{
  "model": "masked image model",
  "dataset": "capsule endoscopy frames (Kvasir-Capsule)",
  "train_examples": 42238,
  "image_size": 64,
  "crop_scale_min": 0.5,
  "horizontal_flip": true,
  "color_jitter": 0.1,
  "method": "mae",
  "mask_ratio": 0.6,
  "loss": "mse",
  "encoder_arch": "vit",
  "encoder_norm": "layernorm_no_bias",
  "encoder_norm_position": "pre",
  "encoder_activation": "swiglu",
  "encoder_mlp_ratio": 2,
  "encoder_head_dim": 16,
  "encoder_fused_qkv": false,
  "encoder_bias": "all",
  "encoder_qk_norm": true,
  "encoder_parallel_block": true,
  "encoder_dropout": 0.1,
  "encoder_inner_norm": false,
  "encoder_kv_group_size": 2,
  "encoder_patch_size": [4, 4],
  "encoder_layers": 10,
  "encoder_width": 192,
  "encoder_positions": "rope",
  "encoder_register_tokens": 2,
  "decoder_width": 256,
  "norm_pix_loss": true,
  "decoder_layers": 6,
  "init": "torch_default",
  "residual_init": "none",
  "optimizer": "muon",
  "muon_scale": "original",
  "lr": 0.017,
  "momentum": 0.95,
  "nesterov": false,
  "orthogonalizer": "newton_schulz_5",
  "adamw_lr_other_params": 0.0025,
  "gradient_centralization": true,
  "steps": 8200,
  "batch_size": 48,
  "epochs": 9.3,
  "lr_schedule": "cosine",
  "final_lr_fraction": 0.05,
  "warmup_steps": 410,
  "weight_decay": 0.009,
  "adamw_weight_decay_other_params": 0.01
}
Rows from block 0 of the decoder of a small masked image model, named by matrix and row number. Rows with one number belong to one neuron. Each number is 128 + 32 x the weight over its row's rms, rounded and kept within 0 to 255. All counts start at 0.
After each neuron's rows are labels from the 100 images, of 14976, where the neuron reaches its largest size: "colour at peak" is the nearest of a few named colours to the mean colour under the peak. Only what is clearly more common there than usual is listed. The data: capsule endoscopy frames (Kvasir-Capsule). In brackets: how many of the 100.
# gate: MLP gate (decoder.0.mlp.gate.weight, 512x256), inputs 86-171
# fc1: MLP up (decoder.0.mlp.fc1.weight, 512x256), inputs 86-171
# fc2: MLP down (decoder.0.mlp.fc2.weight, 256x512, transposed), outputs 86-171

gate.216 [127  96 143  95  54  96 112 157 132 147 127  81 126  99 143 153  88 157 138 155  91  94 166 107  90 146 143 139 129 148  75  75 108 145 159 160  84 155 123 131  57 114 130 132 144 112 150 152  92 137 173 119  79 161  50 126 140 163  43 117 189 100  70 107 132 137 146 136 110 159 102 143 203 115 113 158 147 135 124 106 148 112 128 113 152 112]
fc1.216 [135 138  86 161 166 125 126 107 135 125 128 155 137 160  82  89 194  93  91 122 134 194  76 128 146  87 106 106 119  88 176 221 114  97 123  84 142  73 115 109 171 122 131 121  95 141 111 114 120 118 128 149 146  93 214 129 139  93 188 136  93 173 213 167 131 123 107 105 186 108 144 127  95 113 135 154 112 104 127 150 139 131 145 149 131 127]
fc2.216 [114 162 148 161  72 128 108 107 119 108 174 129 145 123 124 160  56 125 134  73 113 106  96 112 104  89 133 134  59 151 135 140 161 133 109 157 120 107 105 108 148  76 179 167 129 197 118 135 134 124 110 191 163 143 116 128 127 156 116 115 168 114  92 192 201  86 153 147 207  89 148 129 197 111 161 107 108 144 106 176 108  76 104 144  91 128]
colour at peak: grey (49)

gate.356 [125  94 106 128 157 115  92 134  95 104 107 111  93 125 115 126 138 124 110  96 147 122 121  94  92 118  95 157 113 127 128 136 171 100 138  88 174 152 123 187 101 142 127 119 106  93  88 114  73 134 110 120 110 105 120  73 121  87 136 124  94 104 149  95 112 122  82 162 133 118 117  78 116 156 134 141 144 128 136 116 151 145 150 144 156 178]
fc1.356 [157 140 101 161 118 151  88  97 143 123 138 146 157 186 116 123 129  81 119  98 120 141 135 118 136 123 110 104 128 109 115 119 154 102 112 103  89 103 146 134 137 129 131  10  86 149 106 133  89  95 103 121 160 113 130 102 110 167 125 123 108 160 135 101 117 117 151 127 116 131 150 130 135 119 136 167 123 125 109 173 143 126  93 115  92 134]
fc2.356 [170 125 152 103 156 127 129 136 155 122 162 142 142 146  61  90  94  91 184  82 165  49  92 128 117 124 126 157 173 169 115  79 168 159 141 137 100  97 129 109 148 118 136 125 191 146 130 118 111 165 158 137 152 195 142 127 126  94  91 128 106 119 123 102 121  96 174 100  96 140 149  75 137 186 185 145 141 154  89  64  94 157  76 152 125 113]
colour at peak: black (42)

gate.388 [ 84 120  89 159 111 102  61 137 129 102 135 210 130  94 140 123 186 149 139 122  93  90  92 131  84 146  92 113 173  62 103 165 136  89 135 104 162 107 189  85 108  90 151  59 140 170 136 163 137 178 106 153 149 146 126 142 146  90 119 131 134 163  74 123 180 162  54 178 112 116 174 136 112 123 114 148 201 142  99 208 175 160 165 108 176 110]
fc1.388 [128 162 172 152 131 107  72 137  96 165 145 113 123 175 153 110 156 141 129 164  87 133 129 123 115 116 183  92 141  52 125 177 156 110 139 170  88 149  98 121 103 140 149 129 154 143 163 180 223 204 185 191 191 153 150 147 180 157 138 104 116 131  45 169 138 133  96 173 113 130 125 101 124 123 117 169 113 139 131 142 156 130 185  86 125  84]
fc2.388 [193  91 169 102  69 139 128  90 133 106  80 130 139 132 160 138 101 160 153 125  84 110 115 126 163 211 151 134  99  76 113 104 122  90 185 169 155 164 101 111 109 154 175 124 160 169 147 126  65  68  99  70 106 137 156 137 156  59 142 157 154 191  95 163 166  75 150 103 108 143  93 133 106  75 112 133 170 136  96 150  88 172 123 151 140 128]
colour at peak: black (98)

gate.362 [118 115 168 184 129 130 107 116  55  78 171 128 139 114 155 102 105  61 111  80 113  73  98  90 125 169 139  81 110 168 146  84 145 148 167 152 133 133 151  84  78 149 192 197 183 188 197 195 171 138 176 129 135 113 156 112 142 144 152 148 112 181  96 112 114 130 129 146 123 195 143 151 125 155 157 173 158 125 170 143 129 154 130  61 100 151]
fc1.362 [123 164 102 108 121 115 154 132 147 128 133 140 109 168  81 130 143 159 132 152 151 172 127 121 102 105 121 179  94 137 130 153 166 125 154 109 102 133 109 166 165 154 107 146 236 149  61  88 110  51  92 114  81 129 116 175 120  88 136  98 108 106 170 147 110 118 122  86 126  89  78 102 123  91 139  62 142  96 111 108 102 126 124 196 150  99]
fc2.362 [142 143 146 170 148 133 103 170 168 145  75  95  86  76 109 161 192 174 170 119  97 172  56  72 149 116 102  43 149 100 138  50  82 150 110 154 134 139 143 133 140  98 148 125  93 156 118  45 112 157 106 120 137  89 123 101  97 101 135 137 135 204 137  97 142 127  62 152 100 118  88 111 157 166 120 127 171 103 147 150 109 125 125 129 138 144]
colour at peak: orange (40)

gate.235 [132 103 116 133 179 117 150 133 137 116 190 101 128 168 142  97 112 118 137  97 154  82 118 139 156 131 132  75 117  73 146 135 154  79 129  62 107 155 148  99 151 113 104 181  99 137 109 162 159 132 115  85 118  72 123 125 205 129 127 151 103 157 150 115 143 136 185 150 191 135 153 120  75 149  87 119 108 168 167 204 104 182 118 130 104 105]
fc1.235 [109 161 118 126  83 154  89 144 116 136  89 156 127  87 112 142 137 125  94 133 122 162 134  70  98 107  97 137 106 190 107 129 101 165 182 170 138  97 106 165  75 173 130 103 135 132 125 109 111 130 155 165 168 160 160 111  44 102 166 120 143  91 134 138  85 121  63  92  98 110  88 123 164 114 145 172 132 104 123  53 191  60 134  74 167 145]
fc2.235 [129 104 181 102 163 117 122 127 105 124 150 191 129 137 158 122 144 126 125  83 106 184 113 142 189 112  70 125 100 169  97 174  93 149 162  99  91 141 131 110 115 173 184 171 129 118  57 101 112 139 141 138 145  51 155  86  74 122 143 120 155 108 133  60 125 180  40 157  69 128 115 105 142  77 190 101 182 110 115 101 140 149 171 155 103 179]
colour at peak: orange (36)

gate.73 [137  89  99 138 140 165 115 174 142 155 170  96  92 121 174 103 105 128 121  86  66 128 157  59 102 141 194 132 127  87 139 122 142 101 181  90 111 104  68 130 140 128 125  90 152 126 123 133  93 157 135 103  99  88  87  67 119  82 108 145 148  85 159  91 123 101 137 157 159 141 178  73  69 124  87 167  95  89  74 189 183 145 171 162 109 126]
fc1.73 [111 108 130 119  87 139 122 101 121 106 131 169 131 128  83 172 129 129 126 157 145 159  79 138 149 112  60 107 102 166 111 124 160 116  61 134  93 100 186 115 169 136 125 190 144 108 156 126 174  93 103 102  86 134 132 174 195 147  59 147 128 132  87 119 149 175 104  84 114 123  80 158 161 171 165 171 161 174 178 100  99  98  55  91 163 108]
fc2.73 [116 146 154  84 138 154  87 156 114 109 137 142 118 131 131 141 102 122 151 122 125 152  72 202 124  37 140 122 115 127 129 145  96 121  83 168 132 112 136 174 180  80 157 105  86 168 174  86  99 113 181 103 192 104 126 136 180 154  71  95 120 125 130 117 180 133 115 180 107 124 104 117 118  98 149 142  49 160 190  81 129 142  97 158 137 151]
colour at peak: orange (33)

gate.283 [165 128 108 121  63 131 160 153 159 100 110 150  96  97 124 113  73  88 147 111 109 159 102 141 127 117 136 168  34 150 126 125 177 129 167 156 118 140 115 137 101 133 125 118 158 139 149 119 116 186 156 148 104 136  97 150 159  98 101 141  82 165 110  72 105 148 123 159  73 118 116 168 108  87 169 224 107 107 132 118 117 100 151  96 133 161]
fc1.283 [121 122  83 148  54 148 135 142 143 120 116 146 111 137 133 134 107  58 105 103 119  93 102 187 126 115  95 160  77 145  88 146 163 179 207 173 134  87 139 121 117 119 114 112 115 118 156 120  67 185 108 159  97 111  98 204 139 105  96 145  72 137  70  87 106 159  95 143 104 126  89 161  89 107 136 189  95 109 134 119 142 119 162  61 137 146]
fc2.283 [125 126 125 124 137 162 156 135  86 110 136 102 147 123 152 162 194 142 162 142 196 116 127 125 143  77  75 167 130 195 112 164 159 102 134 155 139 103 109  96 162 118 100 120 154 150 122 132 176 103 118 158 222 133  75 175 144  93 166 102 101 143 143 112  92  71  53 178  68 130 103 207 101 128 108 158 106 147 140 120 164  79 102 139  89  98]
colour at peak: grey (29)

gate.101 [143 165 123  97 111 113 139 149  78  68 100 102 133 143 123 186 120 102 154 187 151 142 173 157 109 131 111  85 101 100  99 100 103  95  72 139 143 124 165 173  55 131 121 100  71  71 105 123  91 155 131 153  84 135 115  88 144  76 122 112  91 128 160 147 175 127 131 159  74 157 151 183 165 134  99 104 155 117 111  87 154 129 159 140 146 138]
fc1.101 [142 143 142 133  87  96 109 170  98 130  97 107 148 136 104 188 139 101 137 141 177 124 142 143 153 103  89 122 114 131  94  91  87  85  36 157 148 117 143 151 131  88 114 105 126 124 153 105 126 102 119 172  76 134 119 128 141 101 160 115 102 153 129  63 210 107 146 157 100  60 141 139  96 174  58  84  97 106 149  81 128  89 157 134  85 150]
fc2.101 [152 127 107 128  86 140  98 193 143 128 161 133 160 162 104 123 109 175 111 114 144 145 140 117 152 112 111  84 148  60 116 134  58 111 113 135 146 140  94  76  67 202 101 136 166  77 147  97 112 108 131 117 105 166 128 104 124  78 110 138 166 143 201 111 179 133 157 115 107 100 136 117 142 173  58 154 106  66 115  65 131 133 127  75 146 127]
colour at peak: black (31)

gate.185 [ 67 132 119  14 101 151  90 137 144 131 127 125 148 129  97 128 124 134  94 122  60 148 162 136 129 129 111  89 128  96 111 151  94 145 136 117 144 110 146 130 112  34 124 146 115 167 125 210  87 112 157 115  70 167 116 167 160 116 113  84 180 118  61 136 149 155 107 119 202 148 191 143 156 172 156 125 198  90  96 157 155 147 132 102 151 148]
fc1.185 [ 89 119 166  75  76 135 115 127 103 146 177  73 141  99 123  88 116  92 128 145 101 138 158  86 153 148 154 125  77 138 180 119  52 103 235 143 167 166 128 111 123  68 185  72 147 169 157 153  83 148 141 167 169 177 116 132 216 133  95 130 221 134 117 121  93 153  85 110 162 150 122 196 143 158  95 109 119  69 166 125 102 121 121 154 186 114]
fc2.185 [141 115 141 106 151  98  98  91 110 127 124 115 180 127 126 153 126 108  23  95 113 151 123 118 153 130  87  91 141 113 146 124 121 152 114 156 146 174 175  96  80 167  98  82 157 127 106 105 141  54 106 160 149  88  66 126 128 122  83 114  73 136 105 106  82 127 140 102 162 122 127 180 138  85 105  75 162 119 158 191  47 124  67  98 132 151]
colour at peak: black (100)

gate.240 [116 112 130  62  89 182 119 144 121 110 154 149 120  89 111 169 177 155  87 162 132 105 100 110  80  67 108 119 177 132  73 162 110 104  98  70 125 112 159 124  83 137 155 137 112 130 114 120 146 130 121 118 145 140 146  88 117  66 112 175 145 144  98 133 143 162 127 149 114 143 160 203 143  88 122 115 113 156 129 125 175  59 182 143 131 131]
fc1.240 [111  95 103  97 104 142 147 144 133 139 106 153 134 111 138 131  90 171  75 155 131 136  93 118 141 111 105 134 177 144 139 163 108 125 108 102 113 112 129 109 111 111 164 177 107 254 234 165 110  64 126 125 135 166 105 127 147  84 121 149 151 136 106 118 167 132  90 134 153 119 144 124 109 108 117  80 123 111  86 137 120  98 156  88 125 106]
fc2.240 [ 83 148 148 109  98 147 164 162  94 114 118 158 132  98 128 148 145 161 140 111 147 158 133  62 117 132 126 144 156 111  86  95 103 163 116 109 102 198 175  74 108 117  79 172 178 153  87 115 111 203 167 163 179 155 108 129 158 148 103 136  82 138 131  79 150 138 138 126 144  77 133 184 130 119 165 164 187 140 151  89 119 130  90 130 159 188]
colour at peak: grey (36)

gate.375 [126  99 101 134 116 175  96 137  41  91 131  80  97 116 146 124 140  86 152 168  76 118 165 132 142 145 113 108  89 170 104 177 126 170 118 147 112 115 142 147 150 132 134 111  82  95 145 124 130 174 143 161 117 108 144 131 122 135 114 129 162 110 108  67 115 151 143 119 102 105 116  65 137 157  98 143 173 164 163 121 153  87 170 114 166  78]
fc1.375 [162 144 142 148 147 166 196  90  60  87 154 110 132 110 115 138 133  90 128 160 116 172 137 133 102 138 135 158  71 200 117 144 120 196 159 122  62 152 164 158 130 163 141 151 132 106 149  72 129 118  97 176  67  99 133 148 112 124 137 125  55 155 132 129 111 110  91 167  74 138  74  95 111 177  88 143 142 126 100 113 152  66 153 192 104 120]
fc2.375 [149 147 140 129 136 130 152 102  85 122 138 100  81 177 153  89 136 119 147  97  88 126 111 103  91 132  86 101 122 132 165 133 122 111 174 115  85 132 154 172 143 124 142 164 174 132 203 150 169 129 148 164 101 111 106 129 118 137 114 159 147  83 125 116  77 141 100 163 160 182 120 151 223 238 119 129 114 179 160 110 201  83 121 151 146 105]
colour at peak: pink (41); grey (38)

gate.345 [162 147 120 143 108 102 105  66  85 117  62 154 148 104 145 158 141  43 141 138 124 170 160 138 118  97 120  68  98  66  84 112  95 160 132 136 187 121  64 157 129 146 128 145 139 138 160 140 102 129 156  97  79 124  91 145 124 123 168  86 215 125 111 107 114  80  96 126 132 148 111  95  71 140 122 157 181  72 140 107 172 155 105  55 113 171]
fc1.345 [161 176 136 148  80 140 105 102  89 138  59 134 153  71 113 188 180 114  94 162 116 149 128  93 152 108 212  98  93 120  98 118  78  83  83 181 186  85 111 193  93 131 127  48 161 108 119 146 106 145 167 134 109 153 100 137 179  67 189 113 194  80 169 152  96  92 105 117 117 153 102 115  80  95 114 132 145 106 111 144 128 105 114  86 172 130]
fc2.345 [142 133 209 104 141  99 148 135 142  67 140 125 114 147 146 166 157 110 141 153 120 151 166 128 124  88 123 126 167 162 200 147 118 226  97 166 105  90 117  95 124 171 106 120  72 170 147 117 112 104 123  97 163  74 148 181 116  93 193 150 113 193 110 160 117  60 146 120 139 174 122 122 129 112 197 142  61  94 111  81 208 128 108  95 121 155]
colour at peak: orange (36)

gate.9 [127 119 107 111  92 137 130  94 138 156 108 137 127 123  80 171 153 199  37  66  89 109 109 217 164 149 176  78  83 153 129 122  93 100 128  49  76 173 138 134 137 129 129 150 169 114  95 141 139 123 150 153  78 101 111 102 202  85 167 143 144 172 165 172 129 160 138  99 135 140 149 129 128 107  95 165 169 160 138 128 132 154 135 173  99 143]
fc1.9 [121 143 121 104 170 124  84  95 172 138 161  77 145 101 169  83 143 143 170 230  95 114 133 114  93 108 167 185 116 115 101 119 132 141 144 157 112 102  52 123 173 158 135 137  91 106 120  84 112 174 156 163  96 136  83 103  75 179 139 113 163 142 105 132 117  94 115 172 153 125  89  86 105 145 190  67 103  88 146 127 126 133 133  94 149  77]
fc2.9 [ 35 137 101 109 112 148 141 161 154  87 118  90  96 115 160 120 134  74 137 152  96 155 123 150 149 143 108 114 108 171  67 124  98 123 149  57 198  52 174 140 122 173 139 103 118  84  95  81 157 110 152 127 153  82 135 147 111 183 110 164 137 148 175  71  98 177 106 103 138 162 105  98 125 102 138 169 183 119 161 112 107  97 129  86 113 198]
colour at peak: orange (40)

gate.354 [113 148  38 167  97  83 178 127 176 119 150  81 195 176  63 105 128 119 142 132 109  49 168 113 113 163 142 110 129 118  92 102 189 144  74 151  48 154 141 137 114 162 139 160  97 109 168 151 147 158 120  64 156  73  43 144 118  93 121 166 110 163 144 115 135 104 184 139 155 123 163 119 130 116 143 149 113 146 147 125 159 164 144 107 161 118]
fc1.354 [149  69 150 101 162 134  42 142  85 149  87 195  52 113 156 144  94 174 126 132 146 180  29 181 131 121 156 124 122 133 133 153  88 121 170 118 217 101 105 104 155  55 113 132 129 138 143  52 136 115 106 217  63 191 149 120 149 141 155 120 150  91 104 136 143 100 107 135 141 111 150 159 113 193 124  70 133  98 127 136 119 125 154 144 114 177]
fc2.354 [143  70 100 161  76  99 154 162 120 133 174 149 107 115 137 170 137 152 186 157 173 184 127 152  86 111 135 109 169 131 115 138 146 113 149 197  68 121 153 179 105 162  96 139  81 123  95  74 143 195 106 113 104 134 170 134 127 160 118  51 108  82 108 188 195  86  97 155  94 133 147 161 161 116 148 140 115 101 159 157 113 115 105  89  69 118]
colour at peak: pink (56); yellow (28)

gate.100 [125 179 203 143  88 122 126 127 112 141 125 121 115  92 145 147  80 145  97 124 161 165 126 138  86 179  67 104 133 122 137 133 139 154 124  79  83  95 185 108  68 116 106  96 161 134 122  80 153 108 137  65 158  94 117  96 191 100  81 160 108 132 145 114 141 100 107 135  70 148 196 173 133  90 108 171 121 129 172 111 122 136 101 211 162 156]
fc1.100 [114 150 180 149  61  84 110 112 105  93 105 106 148  74 143 125 101 123 107 140 132 160 153 157 140 156  98  67 113 133 116 115 168 115 141 136 110 123 214 100  68 105 102  74 144 102 167 106 127 116 152  71 178 157 129  87 178 133  98 128 100  99 109 107 155 152 120 145  21 130 178 144 142  93 104 214 186 126 182 110  61 114 119 190 151 126]
fc2.100 [100 146 116  88  87  94 129  88 108 145 103 128 148 100  96 144  63 112 141 129 124  85  74  87 120 152  66 177 117 199  91 142  82 168 118 163  92  91 119 164  98 161  67  88 144 120  91 148  75 113  93 114 156 149  83 112 155  94 140 133 114 142 116 173 126  98 119 159  75  92 153 131 123 147 163 143 110 152  80  87 111 167  88 108 120  94]
colour at peak: orange (34)

gate.220 [196  65  81  86 135 133 141 127  97 126  85 171 129  96 103  94  68 119  88 187 125 114  56 106 135 221 132 155 133 182 108  56  95 153 158 120  74 101  94 123 118 133 101 191  84 110 124 149 108 127 142 123 127 130 127 122 121 126  77 120 131  97 187 142 123 118 106 119 118  92 148 177 161 165  97 141 193 139 136 172  86 155 134  98  44 135]
fc1.220 [113 197 163 150 109 120 181 111 136 194 144  58 161 117 101 101 155 104 120 182 103 106  86 110  99 174 199 118 134 156 164  92 123 138 154  72 116 121 103  63 122 164 104 123  63 114 101 112 139 115 141 128 124 193 163 129 127 165 111 120 176  94 116 159  99 111 109  71 158 176 130 172 134 114 174 187 181  99 158 209 131 125 102 142 104 134]
fc2.220 [127 117 196  56 189 188 125 146 131 157 142 125 105 127  85 168 165  90 184 215 110 136 126 116  92 150 154 101  97 126 119 158 101  82 106 167 164  75 121  80 142 137 165  87 141  94  74 160 102 143 167 157 131  59 133 142 142 151 124 170  86 111 111 134  99 146 181 116  73 104 117 128 150 153 188 181 106 135 128 163 135  79 116 182  81 110]
colour at peak: orange (37)

gate.87 [139 151 150 153  99 136 129 146 144 121 153 103 122 150 104 137 163 100 109 141 129 119 103  93  67 129 125 115 115 122  96 125 136 158 126  87 112 153 144 159 110 115 255  40 221 161 126 128 123 110 108  63  87  92 122  96 104 123  96 102 133 141 145 132 125 123 173 103 127 139 141 130 172 109 140 185 159 137 155 118 117 159 155 134 146 141]
fc1.87 [125 116  96 133 124 138 114 123 105 153 136 130 137 130 140 107  93 146 110 149 140 112 109 109 158 126 106 147 161 154 134 127  99 140  85 159 135 107 138 147 119 119 121 152  82 239 234 134 101  57 111 163 126 184 126 161 150  97 147 173 165 117 142 139 152 150 102  73 146  95 137 146 107  91 117  86  85 127 153 147 120  80 115 129 135 151]
fc2.87 [116 137 109 109 118 127 170 100  90 153 113 118 187 109  91 146 183 176 102 102 126 114 148 168 115 127  75 112 160  58 156 140 124 151 112 140 169 121 119 101 131 146  55 169  76 150  84 142 175 201 147 153 142 115 114  92 116  85 120 158  92 128 111 120 233 146 115 157 147 109 130 141 164  96  94 169 103  99 123 134 107 141 123 114 130 196]
colour at peak: black (76)

gate.384 [179 128 105 166 133 137 122 178 116  90 155 153 106 134 174 144 116 117 136 183 133 108 122 143 108 153 123 112 115 123  87  51 120 137 125 142  68  96 107 131 146 131 125 172 131 155 177 166 122 216 113 130 145 119 122 103 155  82 120 163  89 149 155 142 112 122 119 126 152 131 166 111 185 123 128  93  96 187  84 123  77 123 136 134 158  85]
fc1.384 [ 97 127 145 135 107 148 151  85 143 168 109 106 119 123 104 108 133 122 118  71  95 178 119 181 123  78 153 130 112 110 184 191 148 112 113  59 207 121 171 115 141  92 149  77 169 153 130 108  85  39 141 128 120 149 138 145  79 131 126  56 138 136  77  91 158 135 121 140 145 119 110 153  46 130  91 202 126  79 164 133 176 144 172 101 105 168]
fc2.384 [139 126 101  85  76  58 110 142  95 119 148 158 179 115 111 126 103  89 126 141 158  80  75 128 130 124 145 140 137  99 183  99  63  35 101 159 164 137 155 154 151  96 131 177  92 146  96 102 156 111 146  82 151 146 110 148  76 134 100  76 152 147 173 160 128 144 159 142 150 148 145 149 112 138 133 105  68 150 145 171  93  88 115 127 120  76]
colour at peak: grey (32)

gate.209 [104 107  61 158  29 136 143 137 144 133 131 134 108 135  95 142 124 133  61 192 130  83  78  96 126  61 113 144 133  85 119 124 103 133  67  68 142  90 144 129  81 128 142 153 137 129 116  70 142 132 145 142 152 153 137  96 128  74 134 123 189 158 137 170 143 164  89 124 162 109 158 160  87 199 144 159 103 130  82 173 133 199 178 141 137 148]
fc1.209 [142 111 167 168 145 119 138 119  84 154 122 119 115 119 149 166 110 136 109 125 145 115  84 120 149 149 106 122 134 143 109 109 146 116 132 137 146 121 111 145 141 123 111 124 178 153 134 135 210 235 236 178 116  98 119 100  86  93  80  53  36  93  75  84 105 103 118  95 158 124 121  53 128 126 108 108  96 142 111 110 125 101  94 104 113  94]
fc2.209 [118 106 124 167 144  83 122  90 167 138 153  73 104 150 128  64 122 136 148 142 102  90 100 137 169 116 163 121 138 128 127 144 154 124 100 117 141 113  99  61 187 128 148 102 198 164 117  84  94  14  58 125 150 176 166 190 151 180 122 145 177 159 152 146 163 135 166 114 132 114 173 118  97 136  90 143 148 124 139 140 151 157 157 134 141  93]
colour at peak: grey (46)

gate.234 [115 104 168  99 156 136 119 132 133 125  46  77 146 134 140  78  63  85 148 111 146 115 171 186 103  84  85 163 149 116  91 130 128 133 212 128 134 107  82 124  82 188 103 159 151 112 192 208 184 148 137 106 120 160 191 223 119 136 160 157 108 137 118 169 113  93  91 140 185 121 111 189 129 183  68  98 148 132 134 126 103 113 179 121  80 168]
fc1.234 [167 112  82 128 113 118 113 118 144 143 214 153 133 123  85 155 132 155 123 127 127 166  72  86 120 164 201 106 127 142 158 116 166 147  50  97 110 166 138 135 135  86 121 134 125 105  88  81  91 188 123 101 108  85  81  32 147 127 104  99 176 133 144 109 138 164 160 125 134 168 140  56 122  69 173 147 106  73 120 125 157 155 107 174 183 116]
fc2.234 [169 119 128 128 145 107 157  68 119 124 127 128  96 165 140  97 148 183 102 143 122 161 109 157 100 139 124  99 158 101 129 145 107 158 136 103 124 100 103 182 171 111 121  75 107 151 166 114 114 135 134 102 130 152 101 184 130  55 129 131 109 175 143 135  86 171  59 174 193 122  83  82 105 120 138 113 132 162 100 126 129 154 141 145 136 149]
colour at peak: orange (45); grey (27)

gate.324 [103 139 132  80 133 186 166 126 174 144 171 126 116 140 115  92 132 108 117 138 115 189 127 130 120 172 144 167  91 159 115 153 126 143 176  52 149  80 132 108 102  90 107 171 150  82  94 105 167  98 119 103  89  94 146 127 127 101 134 142  90 135 200  52 147 161 108 173 143 127 186 140 136 158  78 150 146  94  92 155 121 170  92 120 142 123]
fc1.324 [167 107 155 130 107 123  80  68  95 158  98 136 159 125 116 140 104  80 148 128 133 144 119 131 149 113 143 110  96 125 152  86 154 150 153 179  86 140 170 116  91 114 196  86  54 180 139  78  68 103 128 137 149 203 125  78 159 153 153  97 113 165 110 145 101 139 148 129  63 138 116 100  83  91 134 145 146  72 106 127 124 127 123 149 124 134]
fc2.324 [ 54 140 148 132  57 213 126 162 105 136 127  90 118 129  92 161 123 117 159 145 176 106 110 120 130 139 108 108  92 108  59 116 103 175 124 153 133 155 133 154  94 127 102  96 123 139 152 145 145 178 134  99 100 115 115 144 153  42 141 154  83  56 102 108  97 149 130 147 137 124 165 181 183 114 162  81 214 181 120 121 145 164 129 114 129 151]
colour at peak: grey (28)

gate.47 [193 107  68 103 146  99 200 116 143  87 130 123 161 149 141 126  95  92 120 118 119 141  78 148 133  54 178 175 143 131 116 199 107 122  87 117  63 134 133  96 174  97 121 121 120 137 142  93 145  89 149 137  63 139  94 131  80  19  65 141 142 151 158 108 116 125 144  91  92 105 104 155  96 139 142 152 143 125 107 128 144  89 125 187 118 136]
fc1.47 [178 103 110 100 154 151 142 141 117  94 157 133 132  93 115 139  47 128 115 108 108 157 105 152 100 126 211 157 110 133 162 112 138 141 111 140  78 101 125 112 119 131 174  66 146 112 147 103 121  54 104  86 122 137 118 103 111 101 102 121  91 131 142 136  76  90  89 128 131 161 103 171 115 156 154 186 132 105  97 116 114 131 116 195 116 132]
fc2.47 [185 143 187  59 127  90 156 145 143 152  97  96 131 134 173  77 145 150 157  64 117  91  92 159 138 144 110 139  86  89  92 113 117 124 151 116 183 144  68  77  88 122 158 139  66 108 143 134 148 101 139 136  79 125  67 164 110 118 120 165 166 126 125 104  92 176 191  96 123 164 148 176  70 167  83  89 154 134 108 154 155 144 105 101 107 190]
colour at peak: grey (48); pink (29)

gate.396 [154 139 150 141 118 142 115 109 131 129  97 172 143  83 153 128 103  80 118 177  75 110 151 124 121  94 153  45 103 133  92  51 129 152 195 141 165 103 143 168  85  77  99 180  99  91 120 169 189 115 152  90  85  97  86 126  86  76 161 133 158 112  92  81 154 141 144 223 177 112 138 114  90 142 103 116 153 110 135 173 125 112 122  97 164 128]
fc1.396 [104 173 122 117 126 131 146 144 103 124 135 110  95 133 154 123 149 190  87 100 148 194  90 125 137 134  86 189 203 117 148 132 137 143  38 108  77 117 147  73 133 171  90 151 131  93  93 135 159 149 111 146 110 155 144  93 141 167 141 167 168 137 169 165  93 115 111 130  95 151 190 183 166 111 153 138 154 135 126 122 120 142 131 133 145 112]
fc2.396 [136 136 148 158 126 129 140 104 111 144 131 167 130 167 145 106 144 102 142 114  72 132  84 131  89 112 125 129 135 118 151 147 142 107 167 118 125 124 109 139 135 150 121 152 123 157  98 102  85  90 165 150 199  86 125 164 134  94  84 121 151  46 185 153 128 147 126 105  47 104  77  37 130 133 110 184 142 183 141 117  69 191 129  45 155 161]
colour at peak: grey (41)